From a checkpoint of a small audio frame classifier.
Model: log mel input, activation quick_gelu.
Rows from block 4 of a small audio frame classifier, named by matrix and row number. Rows with one number belong to one neuron. Each number is 500 + 25 x the weight over its row's rms, rounded and kept within 0 to 999. All counts start at 0. Numbers have three digits each. After the name is the row's rms in percent of the matrix's.
After each neuron's rows are labels from the 100 clips, of 14976, where the neuron reaches its highest value: "strongest on" is what is common among them; "lies over" is the class under the peak. Only what is clearly more common there than usual is listed. The data: synthesized solo parts of chorales (CocoChorales). In brackets: how many of the 100, against the usual share in percent.
# fc1: MLP up (model.blocks.4.mlp.fc1.weight, 768x256), inputs 64-127
# fc2: MLP down (model.blocks.4.mlp.fc2.weight, 256x768, transposed), outputs 64-127

fc1.203 105:496511500500463500545520500500510436464500502500500434506479510500500499500598509500547512450500500500465500460536500508500551518500500500462500500501500500500542512510499440500500500500486464
fc2.203 124:500500500500468500500487500500500500500516500500500500500497473482512525491440457511500514500417457500539464425500453500476500528500546506500532500500500510500500500523491469500500475503500500
strongest on: note G4 (51 vs 7.3); note G#4 (35 vs 9.1); note F#4 (28 vs 8.5); note A4 (27 vs 8.5)
lies over: G4 (38 vs 2.6)

fc1.500 099:500500500500477517529484500557511537500479493500500500500508522500500500462557500500500525478500520505524561487500500500446500584478500500500500508500492525500515500500416500500500483533500533
fc2.500 096:497500516500500500541479500500469500500535500459500500500500500500524435500506572446500500500500458500547500500466569500500500481500500494487500513500492514430475441485500532500500500500500457
strongest on: note D#3 (53 vs 2.3); note A#3 (34 vs 10.6); cello (28 vs 9.8)
lies over: D#3 (51 vs 0.8)

fc1.153 105:500500532500500484532530500500451500511575500533530483535500500524500574500571500511500509507500379500498500463464500494478500561470500486542500516500500541445532500500500500500500521472500561
fc2.153 116:500500450497482461500455500500533536500500512520460500500486498494500557494466566494498500496478481502524518493500500456490558493500500483462546478504478500491524500500500481469494500446500490
strongest on: note E3 (45 vs 2.8); note A#3 (44 vs 10.6); tuba (38 vs 8.6); note F3 (36 vs 3.8)
lies over: E3 (35 vs 0.8); F3 (27 vs 1)

fc1.594 108:500500561500500481508519500500520500500502500500533493521507500500538535478500551475500515500516500500500500500500500478500551500500526500473485500500451500478500500531500500500492480500500500
fc2.594 111:517500520500500500460500500432500531500500473445487490548556531500527500436489500524500500500433500500500464506500500489487499500472500527500532500503500500461539482483482499496500500488500510
strongest on: cello (48 vs 9.8); bassoon (44 vs 8.5); note F3 (41 vs 3.8); note F#3 (36 vs 4.9)
lies over: F3 (35 vs 1); F#3 (31 vs 1.3)

fc1.464 097:500546476500500500489503500500500463482505500500500500500516507500512500500472500538500506500540515430561516528498500482500547491467477500500500500517500526500520506467451500494516521500500558
fc2.464 088:500440493481504541528500500500480500500464536492483475500500500500492481500500500500471542471500480500500553500500500500500500517500500500500500418500539504489500545500512505497500476500467500
strongest on: note E4 (53 vs 8.9); note C#4 (46 vs 12.2); trombone (31 vs 7.4); instrument: bassoon (27 vs 8.5)
lies over: E4 (41 vs 3); C#4 (40 vs 3.8)

fc1.388 089:500474511524527500509513500500470500438500503500492509500526500513468500475500460500500512468510500540595531500500548478500500522478525500511520500500459547500500469517537500500500500471500500
fc2.388 091:500461499500437492481500500518500484500500488472515483551500500487515500492500515474518491500500438500472500603500510500468500500500500476500500500500474480500504500500500500534458500520500500
strongest on: note G4 (54 vs 7.3); clarinet (47 vs 9.1); note E4 (25 vs 8.9)
lies over: G4 (33 vs 2.6)

fc1.655 103:490500500500500500500500500477487500500525454500467500490500463492500491429506500478500531500537463500500500471500500500491500500457500463506519500439512500516500500535500500500500500500500578
fc2.655 092:530500500500493469500508500500500500548471508500500500500500500500539465500500500500491500500500500474500460500500500500528509500500513522500500500500500546564500500510500500490541514500500500
strongest on: note E5 (57 vs 7.8); flute (45 vs 8.9); note F#5 (34 vs 7.2); note D#5 (28 vs 9)
lies over: E5 (26 vs 2.7)

fc1.657 112:500517482459530519478534500490440487464495510500515510523500432541500500500500476500507518500500484476506477517500511500500500489500500479490449497500500509500512553536500500478500529560500538
fc2.657 114:500500500516500494455500503481500500476473500542494500435469478500505500500463530500534500500500485500528499440527553458524500499500535436530520568500460472464500500500500536501500497460500500
strongest on: note E3 (45 vs 2.8); tuba (42 vs 8.6); cello (41 vs 9.8); note F3 (30 vs 3.8)
lies over: E3 (39 vs 0.8); F3 (26 vs 1)

fc1.530 094:500512505500500500500511500483462535436500411506503504500500487514471500530500500519489529484473500446540527533500500500500500500461500471575490519405476544500500500500466500524500474520500500
fc2.530 090:500471500500500501428500500488528500500528500501536500509481500500523492500523500500500500500500500500500521538500526500500524538500450503487537561506511500500500519503500500566458472502525552
strongest on: note G#3 (47 vs 8.2); bassoon (35 vs 8.5); instrument: tuba (35 vs 8.6); note F#3 (29 vs 4.9)
lies over: G#3 (32 vs 2.4)

fc1.257 104:494497572504520500520494501519511500500500500500588548500528526555500500500520533457441504500532500453500500500476498500500507483440500479491445499512476500500530500500490500500492505500500470
fc2.257 105:435500508500522500462463483494590578502500500500500495500465500500500514500524500500457500500500516474500476464500483434500500500503528500452478500500500476500528500539500500500500493500500540
strongest on: note G#3 (54 vs 8.2); cello (54 vs 9.8); note A#3 (40 vs 10.6); note F#3 (28 vs 4.9)
lies over: G#3 (37 vs 2.4)

fc1.20 099:500550512500504501500486478436533500500495500530500466462500500513500500500500500500558500500500520500463566493499470500468483500518520451557500500500500466500504528483472500505500541481500537
fc2.20 103:516500500500492500500466519576500528496515525456533500500500500487503506506500500500500500474470500500500512500491500452490523500500500408500500500500472500536500485485500507473500500500467500
strongest on: note B4 (34 vs 9.5); bassoon (29 vs 8.5)
lies over: B4 (27 vs 3.8)

fc1.402 100:449500500500500500481500500431449500500521500500470500412500500500488500520517500500500542533515500492540500527500500500500493500485551500500500432522500491500479500500500505500500478480500500
fc2.402 105:500518500479500475500500500569531500500500529479484498500441500500513500457438527500521500494500500500513500472500446486500500491468500433500500498500500500500500495521500500500529500495500500
strongest on: note C#4 (76 vs 12.2); note D#4 (56 vs 11.4); viola (27 vs 8.5)
lies over: C#4 (65 vs 3.8)

fc1.301 093:500516479500484511500528500483500523459500500513500500539500527500500469500500500458453500500502500473577548523523500492500500565500500503500500500449497531547500500500500500500500515527500500
fc2.301 103:550500500522466500500513498502500500500468415510500474452500500500500500484489500500505531500500450494500526517486521536500500508500500550494530443500523511484476513476500578500500500470477480
strongest on: note E5 (64 vs 7.8); flute (40 vs 8.9); note D5 (39 vs 8.2); note F#5 (33 vs 7.2)
lies over: E5 (28 vs 2.7)

fc1.553 108:498486597485500548477500482456499500448515426448535500464502472554523500500466500500528515500465500500457500500500500500555457500460500473500494524494470500483468518495500500552500479532538524
fc2.553 113:465458542546500477500516483518500512501500500483459458454477518478503500500488499500493500500490502466513500500500487469500492500500522500500502500500486510503492500568500500500495500558468500
strongest on: note D#4 (34 vs 11.4); tuba (28 vs 8.6); note E4 (25 vs 8.9)
lies over: D#4 (28 vs 4.2)

fc1.270 088:500532510434500547500536500481517500398553469500500451500500500500475500492500500482500500496500484453509500500514500500500500500473506497500485500495500511509500500500500500500500500481500509
fc2.270 094:500500484524500519500505500523550500493467500433500508497495500521503500500512506485448500500500469514529475500500478507500568482464469432508500495478500500480509500500500500500563500500465494
strongest on: note G#3 (74 vs 8.2); tuba (29 vs 8.6); note A3 (27 vs 8.7)
lies over: G#3 (31 vs 2.4)

fc1.154 102:537548484500478500510495500492459500500518500547500500500500552503500500500482500538500500506500478500521511471500500500464500500500500500500490500460511500500485537500518500500510500519473534
fc2.154 101:533500500586500500454500492500494500519500500500510500500500505500500440500500500539500500500493500500472530500517483504471467500500511531527500500525500545514500569507500519496500513500521500
strongest on: note C#4 (35 vs 12.2); note D4 (35 vs 12.4); clarinet (28 vs 9.1)
lies over: C#4 (26 vs 3.8)

fc1.260 089:500500486500473564500462500500500491500463488500500458500500500500500500500488500463500528519458521484500500500476500541568500500484500500500500500412472500500500500500466500468500476538500500
fc2.260 097:500500500500509500500500500490500500500494458428500500492500500482532500500500465484472500553527499460518500500431500480543527500500500449460539500488457482500500457454484507526500510486500500
strongest on: note D#3 (85 vs 2.3); tuba (59 vs 8.6); note A#3 (42 vs 10.6); note G#3 (25 vs 8.2)
lies over: silence (42 vs 12.5); D#3 (41 vs 0.8)

fc1.86 107:500500500495542489500517500511500502500560445500500500470533500555477500500500500500473507500500539472530500500500500500509500500500500500583500500500500500500466524525500500500446497502500520
fc2.86 098:500500488542500500478503500470500421500500500533500500492500457500565500500500500500500500396500500549451500500500500500500500430500500500526500461541500530500500525521534500500424500500500495
strongest on: note E4 (45 vs 8.9); bassoon (34 vs 8.5)
lies over: E4 (43 vs 3)

fc1.321 116:468558500500500474501513467500535500453539500500500500532500482529500485477524500512500509500528474464483500500500500500500480504526506500500500500500510528500518500457500500518500497538500511
fc2.321 118:500493471500492500494500478500464500500500455500467451459500444500501500500457515500492502463535532500536505500527500500500494448500452500524455437522492500500531500538502428535500521500497500
strongest on: note E4 (51 vs 8.9); viola (37 vs 8.5); note F#4 (35 vs 8.5); oboe (26 vs 7.4)
lies over: E4 (47 vs 3)

fc1.106 102:500544500500433520500500504507500500531500599500578500500500473549500553481528500500529507500500528425497499500496499506545497534480492500515500500500500545488500503546524500500500503517500500
fc2.106 108:546474509483500493500449500463530500463455489500528485513443550445500504472506488510500558501592500500514500500491500500542545547525470455500504500500500500545500500473500500517499500492472500
strongest on: note G#3 (50 vs 8.2); note A3 (33 vs 8.7); note A#3 (31 vs 10.6); tuba (27 vs 8.6)
lies over: G#3 (41 vs 2.4)

fc1.220 120:500560543535500541477490486498521500500506505500500500489518500500458500478500506500500508533500500538477498500500500500498483493535500500500452500515475500492451573500494519500500500520500500
fc2.220 117:502500490470500500559519500476500532500528500453500448500386527500459500555500500541490497500500500500512500500495500500500449500447500550495553409500500500500522463516500500500458500500483500
strongest on: note C4 (71 vs 10.7); cello (64 vs 9.8); note D4 (44 vs 12.4); note A#3 (40 vs 10.6)
lies over: C4 (58 vs 3.1)

fc1.442 107:500500450500459516521500479471483539500500500475500455536519511500500500496500542500500497518500528473483550500500500500500493503527501505489496468500539509505521489451480560500457513528500466
fc2.442 092:503500500497472550500500531464500500500500459500500500539477435500520500500500479552500536508511504500500514500495500500478473460500500479500500456500497485500500500500500468484532472500498528
strongest on: note G4 (31 vs 7.3); note F#4 (28 vs 8.5); horn (25 vs 6.7)
lies over: silence (84 vs 12.5)

fc1.214 101:518500500509500478500500500545508558500500500540525483500506472500500500484500500441500510504501500521500509500501488500500497500500492477500500500467511489528519484500521522500488553500500439
fc2.214 104:516566500487457479525522500504500500540495500471456477500500537473500480500514500500466498500448480505500554527475500466500500553500422500469500529500546500500448500526500500468518469552520539
strongest on: note C#4 (66 vs 12.2); bassoon (33 vs 8.5); trombone (25 vs 7.4)
lies over: C#4 (60 vs 3.8)

fc1.418 104:549500552500500483500500477500500500519486500500504500507500500481500500436593500464453535500500500520482500500500500441500500566500500404500500513511521500469482500491442500500496500500522500
fc2.418 090:500500500500560464487500500525500543500558500500500500500500500460500488500500484435503500457500500500500418500435566553500500500500500500500497500500500500532500500500500500500458500500500500
strongest on: note E5 (50 vs 7.8); note F4 (39 vs 9.2); note F5 (25 vs 8.1)
lies over: E5 (45 vs 2.7); F4 (38 vs 3.3)

fc1.25 105:500500500500441474500500443521483553500459500503500478500516500485491500500472500465500504456500544510500500500497500509555500500500500500500491500500450483532500552500514500465500507500440495
fc2.25 106:500523532500504500500500500467500520500500535469499500500500478473500500500500500443500500500537500512507500500485500482500463500500500438500482551457480469487500500500484500500500500500519500
strongest on: note D#3 (96 vs 2.3); tuba (48 vs 8.6); note A#3 (44 vs 10.6); instrument: cello (39 vs 9.8)
lies over: D#3 (84 vs 0.8)

fc1.313 086:500500500500453500500590500500500524498586500500500490477500445500500500500519468472507531478500543500500500500528500500540479500500500527500462493500514500519541460500500500482502410451500500
fc2.313 081:500573500500500420500500512466504479500504500536492526520500500457500500476538500506465500500500500502485500500488500500500500550500500466500528493525529477464500472458517502500544500500500500
strongest on: note D#3 (58 vs 2.3); cello (33 vs 9.8); note A#3 (29 vs 10.6); note A3 (25 vs 8.7)
lies over: D#3 (58 vs 0.8)

fc1.134 104:483493516472522508494500499460497500532500482483526468539503513550437500500500500500500512493540500518536500453500526482500547500500539552500507500484501537500558500481485500500500549532428502
fc2.134 102:500500500509507432480530541502500543500476496513476506486500500504512527500558480500500548500500500500525495461538500518489491509500538500500449500502500500500565471500532500500556518451500500
strongest on: note B4 (29 vs 9.5); oboe (27 vs 7.4)
lies over: silence (37 vs 12.5)

fc1.445 091:529500500505455409500523500500500554500500493500500546514544557531500486463496501500439515500500500500558500522500478514498468500461537500500500500453502500500500500500500500500500500500500468
fc2.445 103:487500500459500552500500500513526500500500500466500469538500547500427523500500500477555466500498500500500487565500474500500476500500500508479521533516527500514534500500515486471500507500500507
strongest on: note D4 (65 vs 12.4); tuba (35 vs 8.6); note E4 (26 vs 8.9)
lies over: D4 (62 vs 4.3)

fc1.385 089:500500491500475500500527500478500519521558500446512475500500500500500500515536500432475538474500488500500496497484500500500494545500500500500500471522500543500512478502477500482500500509500517
fc2.385 089:505504500500500509500500500500500493500500500490500500500500500519534471516500474500500501448500500500498500500522500500497518500500500500546500500500477500491472500500502500485553522500500500
strongest on: note D#3 (95 vs 2.3); note A#3 (59 vs 10.6); cello (57 vs 9.8); note G#3 (29 vs 8.2)
lies over: D#3 (96 vs 0.8)

fc1.609 107:482473512514438508450481504500500507500542491486500500475504513510451500434515500500521523513500500432463500500500498500535500500475500508532455500500500524500500500526500540479500492520467465
fc2.609 091:433500486516458502500465500500527500498500500524500525521484515539500523420498500500508500500525562500500500459443489500491500500500446531500495506538500500529485500500507500448500500500527542
strongest on: note E3 (61 vs 2.8); tuba (38 vs 8.6); note F#3 (31 vs 4.9); note E4 (26 vs 8.9)
lies over: E3 (55 vs 0.8)

fc1.164 100:534526481562500463551500518500500500500505490493500483500500500500519500500486500415500554500500516457520500527500538488500548497500500481495504476407451463500500460508500508555499500462500434
fc2.164 091:500466500512555500500500500495521477486504500443538518500500560508500469555500500500499490500538415506500500549533508528470497476405500518479500474500500530500494462500500533500500500500500473
strongest on: note C4 (60 vs 10.7); note F3 (46 vs 3.8); note A#3 (30 vs 10.6); note G3 (29 vs 6.3)
lies over: C4 (40 vs 3.1); F3 (33 vs 1)

fc1.272 107:475500500500500461500500500500531500473507451500447500500561500566500500500500500500500513495500500465500500520495485500500489506528500500508500445500500536500500481464500500453500490500500500
fc2.272 115:500500500500466484460444500500568460541500500500500492500500500500500475496528500500500505514491499500500514493500500580458500500500500497500535500500500500477560528436482500498472500500537500
strongest on: note G#3 (68 vs 8.2); bassoon (54 vs 8.5); note F#3 (38 vs 4.9); instrument: tuba (33 vs 8.6)
lies over: G#3 (61 vs 2.4)

fc1.592 097:499517500500500500515500517500521500500466500500500500444530500500500500558487500521469499457500482471500517476479500500500500500509524500500522500467500500500522543500500500500500548565441533
fc2.592 089:500500500500463500500415500439527451433489500492494500487500535522500500500507500483546497531500500500500500463500500500500475484500500470500500500500468500500550510476500500517511500500500451
strongest on: note D#3 (99 vs 2.3); tuba (64 vs 8.6); note A#3 (47 vs 10.6); note F3 (32 vs 3.8)
lies over: D#3 (97 vs 0.8)

fc1.195 099:537473500513500476577500526537500481500546500500500500539488562500486500484551500500500552453500517525518500500500500500460519552477473494500500459500500467500487560505468500500500500444500521
fc2.195 093:587500476508500528481500500485500500433471503498531500540500500500509522544500459472500491500500466508500540500461500500535495500500500500500500469500498469500500461506571531488500543515500501
strongest on: note B4 (56 vs 9.5); note A#4 (28 vs 10.4); note E3 (27 vs 2.8); note B3 (27 vs 9.7)
lies over: B4 (33 vs 3.8); E3 (26 vs 0.8)

fc1.600 105:500500490489500500500500500485392498500500500500500421500482463549464500482500502500442500521500500447500476500519500500500500533480463500500548500500500551500500513500500503482441517565500533
fc2.600 123:500500477542471500469500500479459500487500475526529493500518456500500500517500500488463518476465500500525530485517563500500510455525500500508478500472509520490492528500500500500409500500485486
strongest on: note E4 (64 vs 8.9); viola (54 vs 8.5); note D4 (40 vs 12.4); note F#4 (30 vs 8.5)
lies over: E4 (52 vs 3)

fc1.570 089:520489500500500474563500497500500500500500557500495500500500576500469500463536433500500502500441546500500500500491500500500491500500500551500500517500494515500500500500500498435548500517466500
fc2.570 093:481500514500546500416500457500500500500500500513500500500528500500454500541500500450500473500500500500518500483500500492500487505500500500500500503500500500500502500460500500500500525500517500
strongest on: note D#4 (35 vs 11.4); horn (27 vs 6.7)
lies over: D#4 (32 vs 4.2)

fc1.614 096:500524500500500538503527500518474500463558487500500496504500532456480493504500500500494500543500542440521500456508488518541558538549500530533517500500526550500498492437500500499502500537500500
fc2.614 106:500500497526502500494500500456460457500500480527468522500574500467500517500500533476510500475454502500476500497500500500520500503500500500537481468488500547500500500523565500500506471473500488
strongest on: note E4 (93 vs 8.9); note D4 (53 vs 12.4); viola (44 vs 8.5); note F#4 (31 vs 8.5)
lies over: E4 (86 vs 3)

fc1.45 103:500618553500500442500500500500553500500500506499500500500500500500500500500500500500536520601477514500449488462500511500500549500493500448500560500500463579495500512500469500500486500475500540
fc2.45 117:511458500500545500427476528500468580559511548500500500500499462500500535500574500535500500513500500500493539500500500500500500500500500500543474470504500500500511453459530500500474480481500550
strongest on: note D4 (48 vs 12.4); note E4 (37 vs 8.9); note C4 (37 vs 10.7); cello (30 vs 9.8)
lies over: E4 (25 vs 3); C4 (25 vs 3.1)

fc1.378 100:547500513500481553500464488508473500500513469500509468467500500540435500500547500500500503430500487500506500485500500513469500548500485456500500474500500472500462552500473500500500539500480542
fc2.378 113:500500523500463500521500500450500521518500538507500484517528467510500500526500564518500473539458500500500439448502471426492500500500500500500482500487494500522504500532438454456485467500500486
strongest on: note G4 (34 vs 7.3)
lies over: G4 (29 vs 2.6)

fc1.740 097:521500500550500500506500500500500500500479500478476519552548472485500501425500500500500531572532500500500500500511500475528554502520500500500500491500500500500500500548500500500500500500518500
fc2.740 095:546525500500500524483500500468500500516500500515510478500472476478500500500534454521500549500501495516451500500521500500479564493500539500500500453558543500500530517500500500500541500534500500
strongest on: note G4 (42 vs 7.3); note G3 (28 vs 6.3)
lies over: G4 (34 vs 2.6)

fc1.166 097:559462500519500529500518500500458500472500516504480509500528604523429503450529516500500508500500500500500500500445500500500500500500500479500500500500489500459500500500522500500500475500491500
fc2.166 083:500500508455500521488493500569445542500500500454500543500500509500500448442500481500500500500428500500528500500434482490500496491500500537580500489476500500500481500500500500500500450500500461
strongest on: note E4 (60 vs 8.9); note F#4 (50 vs 8.5); viola (39 vs 8.5); note B3 (27 vs 9.7)
lies over: E4 (36 vs 3)

fc1.95 099:528500500555500500595500502457500490500500500500489500500500484500539500500572453514500528500507500516520500500491500500433500500500500482525500500541500500473488500500500474500457502439500519
fc2.95 098:500500500522500503500478500490487459427500505492500535522500493500571494522500502500500487553500500509519500500494517500495500587453500500500526500500493507489500473545545512453500500475500466
strongest on: note E3 (48 vs 2.8); note B3 (34 vs 9.7); bassoon (31 vs 8.5); instrument: cello (27 vs 9.8)
lies over: E3 (41 vs 0.8)

fc1.416 104:500486500476500473500489500450440500444500500500518500500494500500456490505513447500517518500500531477487500525500500500420500544511500466515500540506500544516551545500500530500452512555500556
fc2.416 119:504500502578454502500514500500473496468500500556487487457500463463513500500450517537500510500500493500500474500500500533441500500500560500500508485500449548478521578500500492500486500485500486
strongest on: note A#3 (50 vs 10.6); cello (42 vs 9.8); bassoon (39 vs 8.5); note B3 (37 vs 9.7)
lies over: A#3 (28 vs 3)

fc1.261 099:500500500500484500546500500500500500500592481500500500475500500500500500501506521500569516500510500500500500500500500500500500500500500500500500538478500534500484500481500500500534500500496500
fc2.261 095:500500500484500500500491500500503500500500500500500500500524500500500459442500594500500512500500538531500500511500500500500500465486500467500500497500500500500500500500525500557500428500500500
strongest on: note C#4 (51 vs 12.2); note F#4 (39 vs 8.5); note D#4 (35 vs 11.4); trombone (31 vs 7.4)
lies over: C#4 (26 vs 3.8)

fc1.242 105:500497489491540520500526500476536500518500465500544500491500469500500534485570498500484513529575543500506498481499486500500500500500474556500500488500489467500500500500540500500480488547514488
fc2.242 113:500500464500500500500481497520500500500450563479500500500500500500460500477583458500500497502500422500486496520470455556502500489500500502494500479500513460493500491474440479538533534468500461
strongest on: note B4 (52 vs 9.5); note C5 (46 vs 10.3); horn (43 vs 6.7); note A4 (43 vs 8.5)
lies over: B4 (45 vs 3.8); C5 (34 vs 3.8)

fc1.289 098:458500500457500508444509480472458500479500504500500500505500536498492509500480500500500503486526500482529500500500508500556491468500534436500500500466500530519500500518479500515479515500500457
fc2.289 101:494497531545498500500500474500500503500500526500500500516480500495509500500500468502491531525491500461500504477477500500500500500500500458511551500530500489532510479500500561523564500518502500
strongest on: note D#4 (86 vs 11.4); note F4 (53 vs 9.2); trombone (49 vs 7.4); note C#4 (34 vs 12.2)
lies over: D#4 (67 vs 4.2)

fc1.429 103:500499537500512450569485506505500500489473500500500500526564506495500500461500500486500500472551500500480504528500500500500548482500518500500500500479500500528503552495471500500507500511497537
fc2.429 102:500500500500471553542500500500500461500500500500500500481500500500478458522485493500485531479448523500474490500493500500459496467500500531500500444500444500501500555500495500493518500500500500
strongest on: cello (35 vs 9.8); note B2 (26 vs 0.7)
lies over: B2 (25 vs 0.2)

fc1.625 087:468530500500500423504473500500500500588467500551496521500447531500500524502447500500500522500500531489500499576500508499449500500543501500424500500500518460490460512464513500521500500500500473
fc2.625 105:513500500469500538467500531488500481500500500432500475500490500500500474520486467416495503500520454500527533500525500516424500524436499468536518557489525500500540467456500500490500500497533500
strongest on: note C4 (60 vs 10.7); tuba (46 vs 8.6); note F3 (30 vs 3.8)
lies over: C4 (36 vs 3.1)

fc1.169 100:477505500500553500504500500474492498521500557567500500526500500500507500481500562500500516518500500500512548504500501500554500500500514500497500500500481512475469500500473520500500524500480496
fc2.169 093:471500500500508420486499500500472466500500500416480500509500560493500559477505500500500500500500483544500429500500500500500445432500500500500546500500500500500500487500469500460500468500500500
strongest on: note D4 (37 vs 12.4); note D#3 (27 vs 2.3)
lies over: D4 (26 vs 4.3)

fc1.382 098:473501505500458500481538500500492512528525562521503500443469500500564500500500528504559538500500500453500500500531500500537568500434500467539500500500500500500472538500452500500464484538500477
fc2.382 099:465500455500500500500459500490500500539541500534500500552500500495500500441520500547500500512545500500500500409500500500500543543500500497500500560540470550537493551516500524473500500500508560
strongest on: note E3 (84 vs 2.8); bassoon (42 vs 8.5); note A3 (37 vs 8.7); note F#3 (35 vs 4.9)
lies over: E3 (74 vs 0.8)

fc1.395 103:500524525525537501461543494500500500500551501455500500500500500530454487501484500500500500458547499500538500500500500500521500529500500448530500516500475508532551500540547500505500541470524490
fc2.395 097:506500500500517510473500500451465495475462500538509472500461500500477518532500484500457608541518500500507497469493541500443438533500500500515500500500485500513557482500533488500500500428500531
strongest on: note G4 (45 vs 7.3); trombone (37 vs 7.4)
lies over: silence (51 vs 12.5)

fc1.476 094:500498515500500499500500514504500500515472523500503500547520466518500500477500500484513521500500500542534500500500500500500500500503500456500500500500498555500500405500500500481500500538464500
fc2.476 097:527500494500500500451500500482500500535500492525506500475501516547500500500490500500479500527490484488557500500500500479500500500500500500500500578544500500500500500500500500462468459500500466
strongest on: note E3 (83 vs 2.8); note A3 (40 vs 8.7); cello (40 vs 9.8); note B3 (36 vs 9.7)
lies over: E3 (78 vs 0.8)

fc1.115 105:513498489495500554500466500509509536474500500500500536500432515453509500500500500500528542507500500455561500500500479514493528506500507524466487500477425500558500462514498500436500500500500468
fc2.115 097:522499500531505582462500500500500500521551502500473455500480485500507539532443500511500500452536483496520572500527500516467500500500500500495438500484480500500499524472500523500500520500500500
strongest on: note C4 (33 vs 10.7)
lies over: C4 (26 vs 3.1)

fc1.616 119:491500500444476534533500500507500500545500484500512506500500507502500531479500545473534515494493498515506500500528500504500500518500576528500500478527500500478486538500500500500500512462500526
fc2.616 111:461500465500500500500500481475500523483500500513500500500500431491465500500513500521500500445527483500500500500452500500500500495467519500500500538415500540460564500522500506500500531482500500
strongest on: note G#3 (50 vs 8.2); cello (44 vs 9.8); note F#3 (42 vs 4.9); note C#3 (39 vs 1.4)
lies over: C#3 (34 vs 0.5); E3 (32 vs 0.8)

fc1.556 096:500500500500455478500500500500551523500500500500466500527499503500478500520500500500500500500500500500529500500458500493500500460500500500500500500470504506459519512504500500500462576487500500
fc2.556 105:484500500500446496500500431500509500569501500462503500500508468500500464478486494500520500507472452500496500500500500525544529500508500500500505507488500553500500508448552555500491498500472487
strongest on: note E5 (81 vs 7.8); note F#5 (54 vs 7.2); instrument: violin (43 vs 13.8); flute (36 vs 8.9)
lies over: E5 (53 vs 2.7)

fc1.422 105:500433532500500490500486500460468520490483500500500537435515536513500591483511525455500524500500500441500544500527500500500500595500500500500471500500469529500500500487517494454500451500483500
fc2.422 090:540500500500513521511464497477500510500403500517500507500433500497497498500500500541489500500500549500476500505469500520500500518500510488479474513500503500502546508533500500500500517500446500
strongest on: note E4 (58 vs 8.9); note D4 (50 vs 12.4); note F#4 (33 vs 8.5); note F4 (31 vs 9.2)
lies over: E4 (36 vs 3)

fc1.578 098:500472481500500500508546500542500500500500500489477500467500500498520518500500533484442531526526540412482502491500500500457500500496532479531508500500470556500500543500472500500500500500500501
fc2.578 105:452500429500575537532559506500444500500500500505500486530500547573518546491533500521472505472524462500500542500518488500416489500501455512484500500500500500468511487500500500443500498516500500
strongest on: note E3 (44 vs 2.8); bassoon (42 vs 8.5); note F#3 (32 vs 4.9); note A3 (30 vs 8.7)
lies over: E3 (38 vs 0.8)

fc1.237 103:468496511533500497529544500457500500466576500507501484500509502519446534442500500500506500500499478432503551494500500500439500543526500511538500500443477461500534529453500500500500523484500487
fc2.237 108:500543500500496500511453511463500500477500521500500500500533475500561445500497500500447545500522531497515505533500500500500500473500506481533493500478515457543500531462500500525516469500500510
strongest on: note C#3 (63 vs 1.4); note F#3 (39 vs 4.9); note G#3 (37 vs 8.2); tuba (31 vs 8.6)
lies over: C#3 (41 vs 0.5)

fc1.638 102:500464508500446500500500500500442500536565479500522541482500437561500566500593511500586541500552488500448500494500500500472477574498500500500485500500511486451500500485538500484500500500500500
fc2.638 096:492514500447500500500500500500500500500500500481500555500481500451500500500500500500505500500500492500500500503482500500512500489500500562500500500500500466500500500500492500500500533500500443
strongest on: note B4 (45 vs 9.5); clarinet (32 vs 9.1); note G#4 (28 vs 9.1); note A4 (25 vs 8.5)
lies over: B4 (42 vs 3.8)

fc1.300 105:500475524500500500512536500482500512486500500451504500488500483500500500431500532442545551528474500510500500466500517500500500500500500479500561500458505500461493567500471500500500534528500476
fc2.300 128:459500500445500503500500500538500494500500467500518491500500500509519458455491500497500457500479500500500500500500510500500523500500500445549542575490543500488500516492500541447494437565488500
strongest on: note C#4 (51 vs 12.2); trombone (46 vs 7.4); note G#4 (31 vs 9.1); note F#4 (30 vs 8.5)
lies over: C#4 (36 vs 3.8)

fc1.517 094:500515500493500500532536491500500528532500500500500500472527500500500524452535500538500500500500483456500475500500494500435493500500486477462500500500500500500500500500500539500475613500500500
fc2.517 103:446500543489509433498500524500431485514487500463485463500509501500527500500500500500490589500500500500500496485488500513477500500486500500500503501495500500500476500500488500500481500500500500
strongest on: note G4 (25 vs 7.3)
lies over: silence (70 vs 12.5)

fc1.545 100:500526489500458500531574493509474480559558500500541500456557515482510500507502500500500505500468533500462500500512500481500463500460500513500500500480500507500500525463500500500500500500550500
fc2.545 091:500500500532500500543500500477565500500500500504500476526500500500500500513505500507500500500527500500453493500500500500500500548500500500500474500500500500500500500500533500498461500500500500
strongest on: note A#3 (90 vs 10.6); note G#3 (44 vs 8.2); bassoon (33 vs 8.5); note B3 (33 vs 9.7)
lies over: A#3 (90 vs 3)

fc1.484 107:488500483489486486495500530471500549503553500500506500452500537513500500500500515500500500500500500500540495500500500500500473471483500501500507490478512529500542500473508500500538510500500500
fc2.484 103:560500500500426500509500500500500500456500500500500519523497500500500500500500505541508500482500500500500500525474467500500457432500516500500500554500500510500500500552517500500584500494496502
strongest on: note E5 (40 vs 7.8); note D5 (38 vs 8.2)
lies over: D5 (25 vs 2.9)

fc1.409 111:500442500519444500495481504500500500465500500500553500500500443566493500500563498500500496500442529482500500525500500509500451500475500556526500500487536515510500500531500500500500584500500500
fc2.409 104:477500531500500500517500500515485526500500500537522500500500500500500498500500500500500566500500530500500462500500464500500500435500452500500500516500436500534529500512500458500507543504509500
strongest on: cello (31 vs 9.8); note F3 (29 vs 3.8)
lies over: F3 (28 vs 1)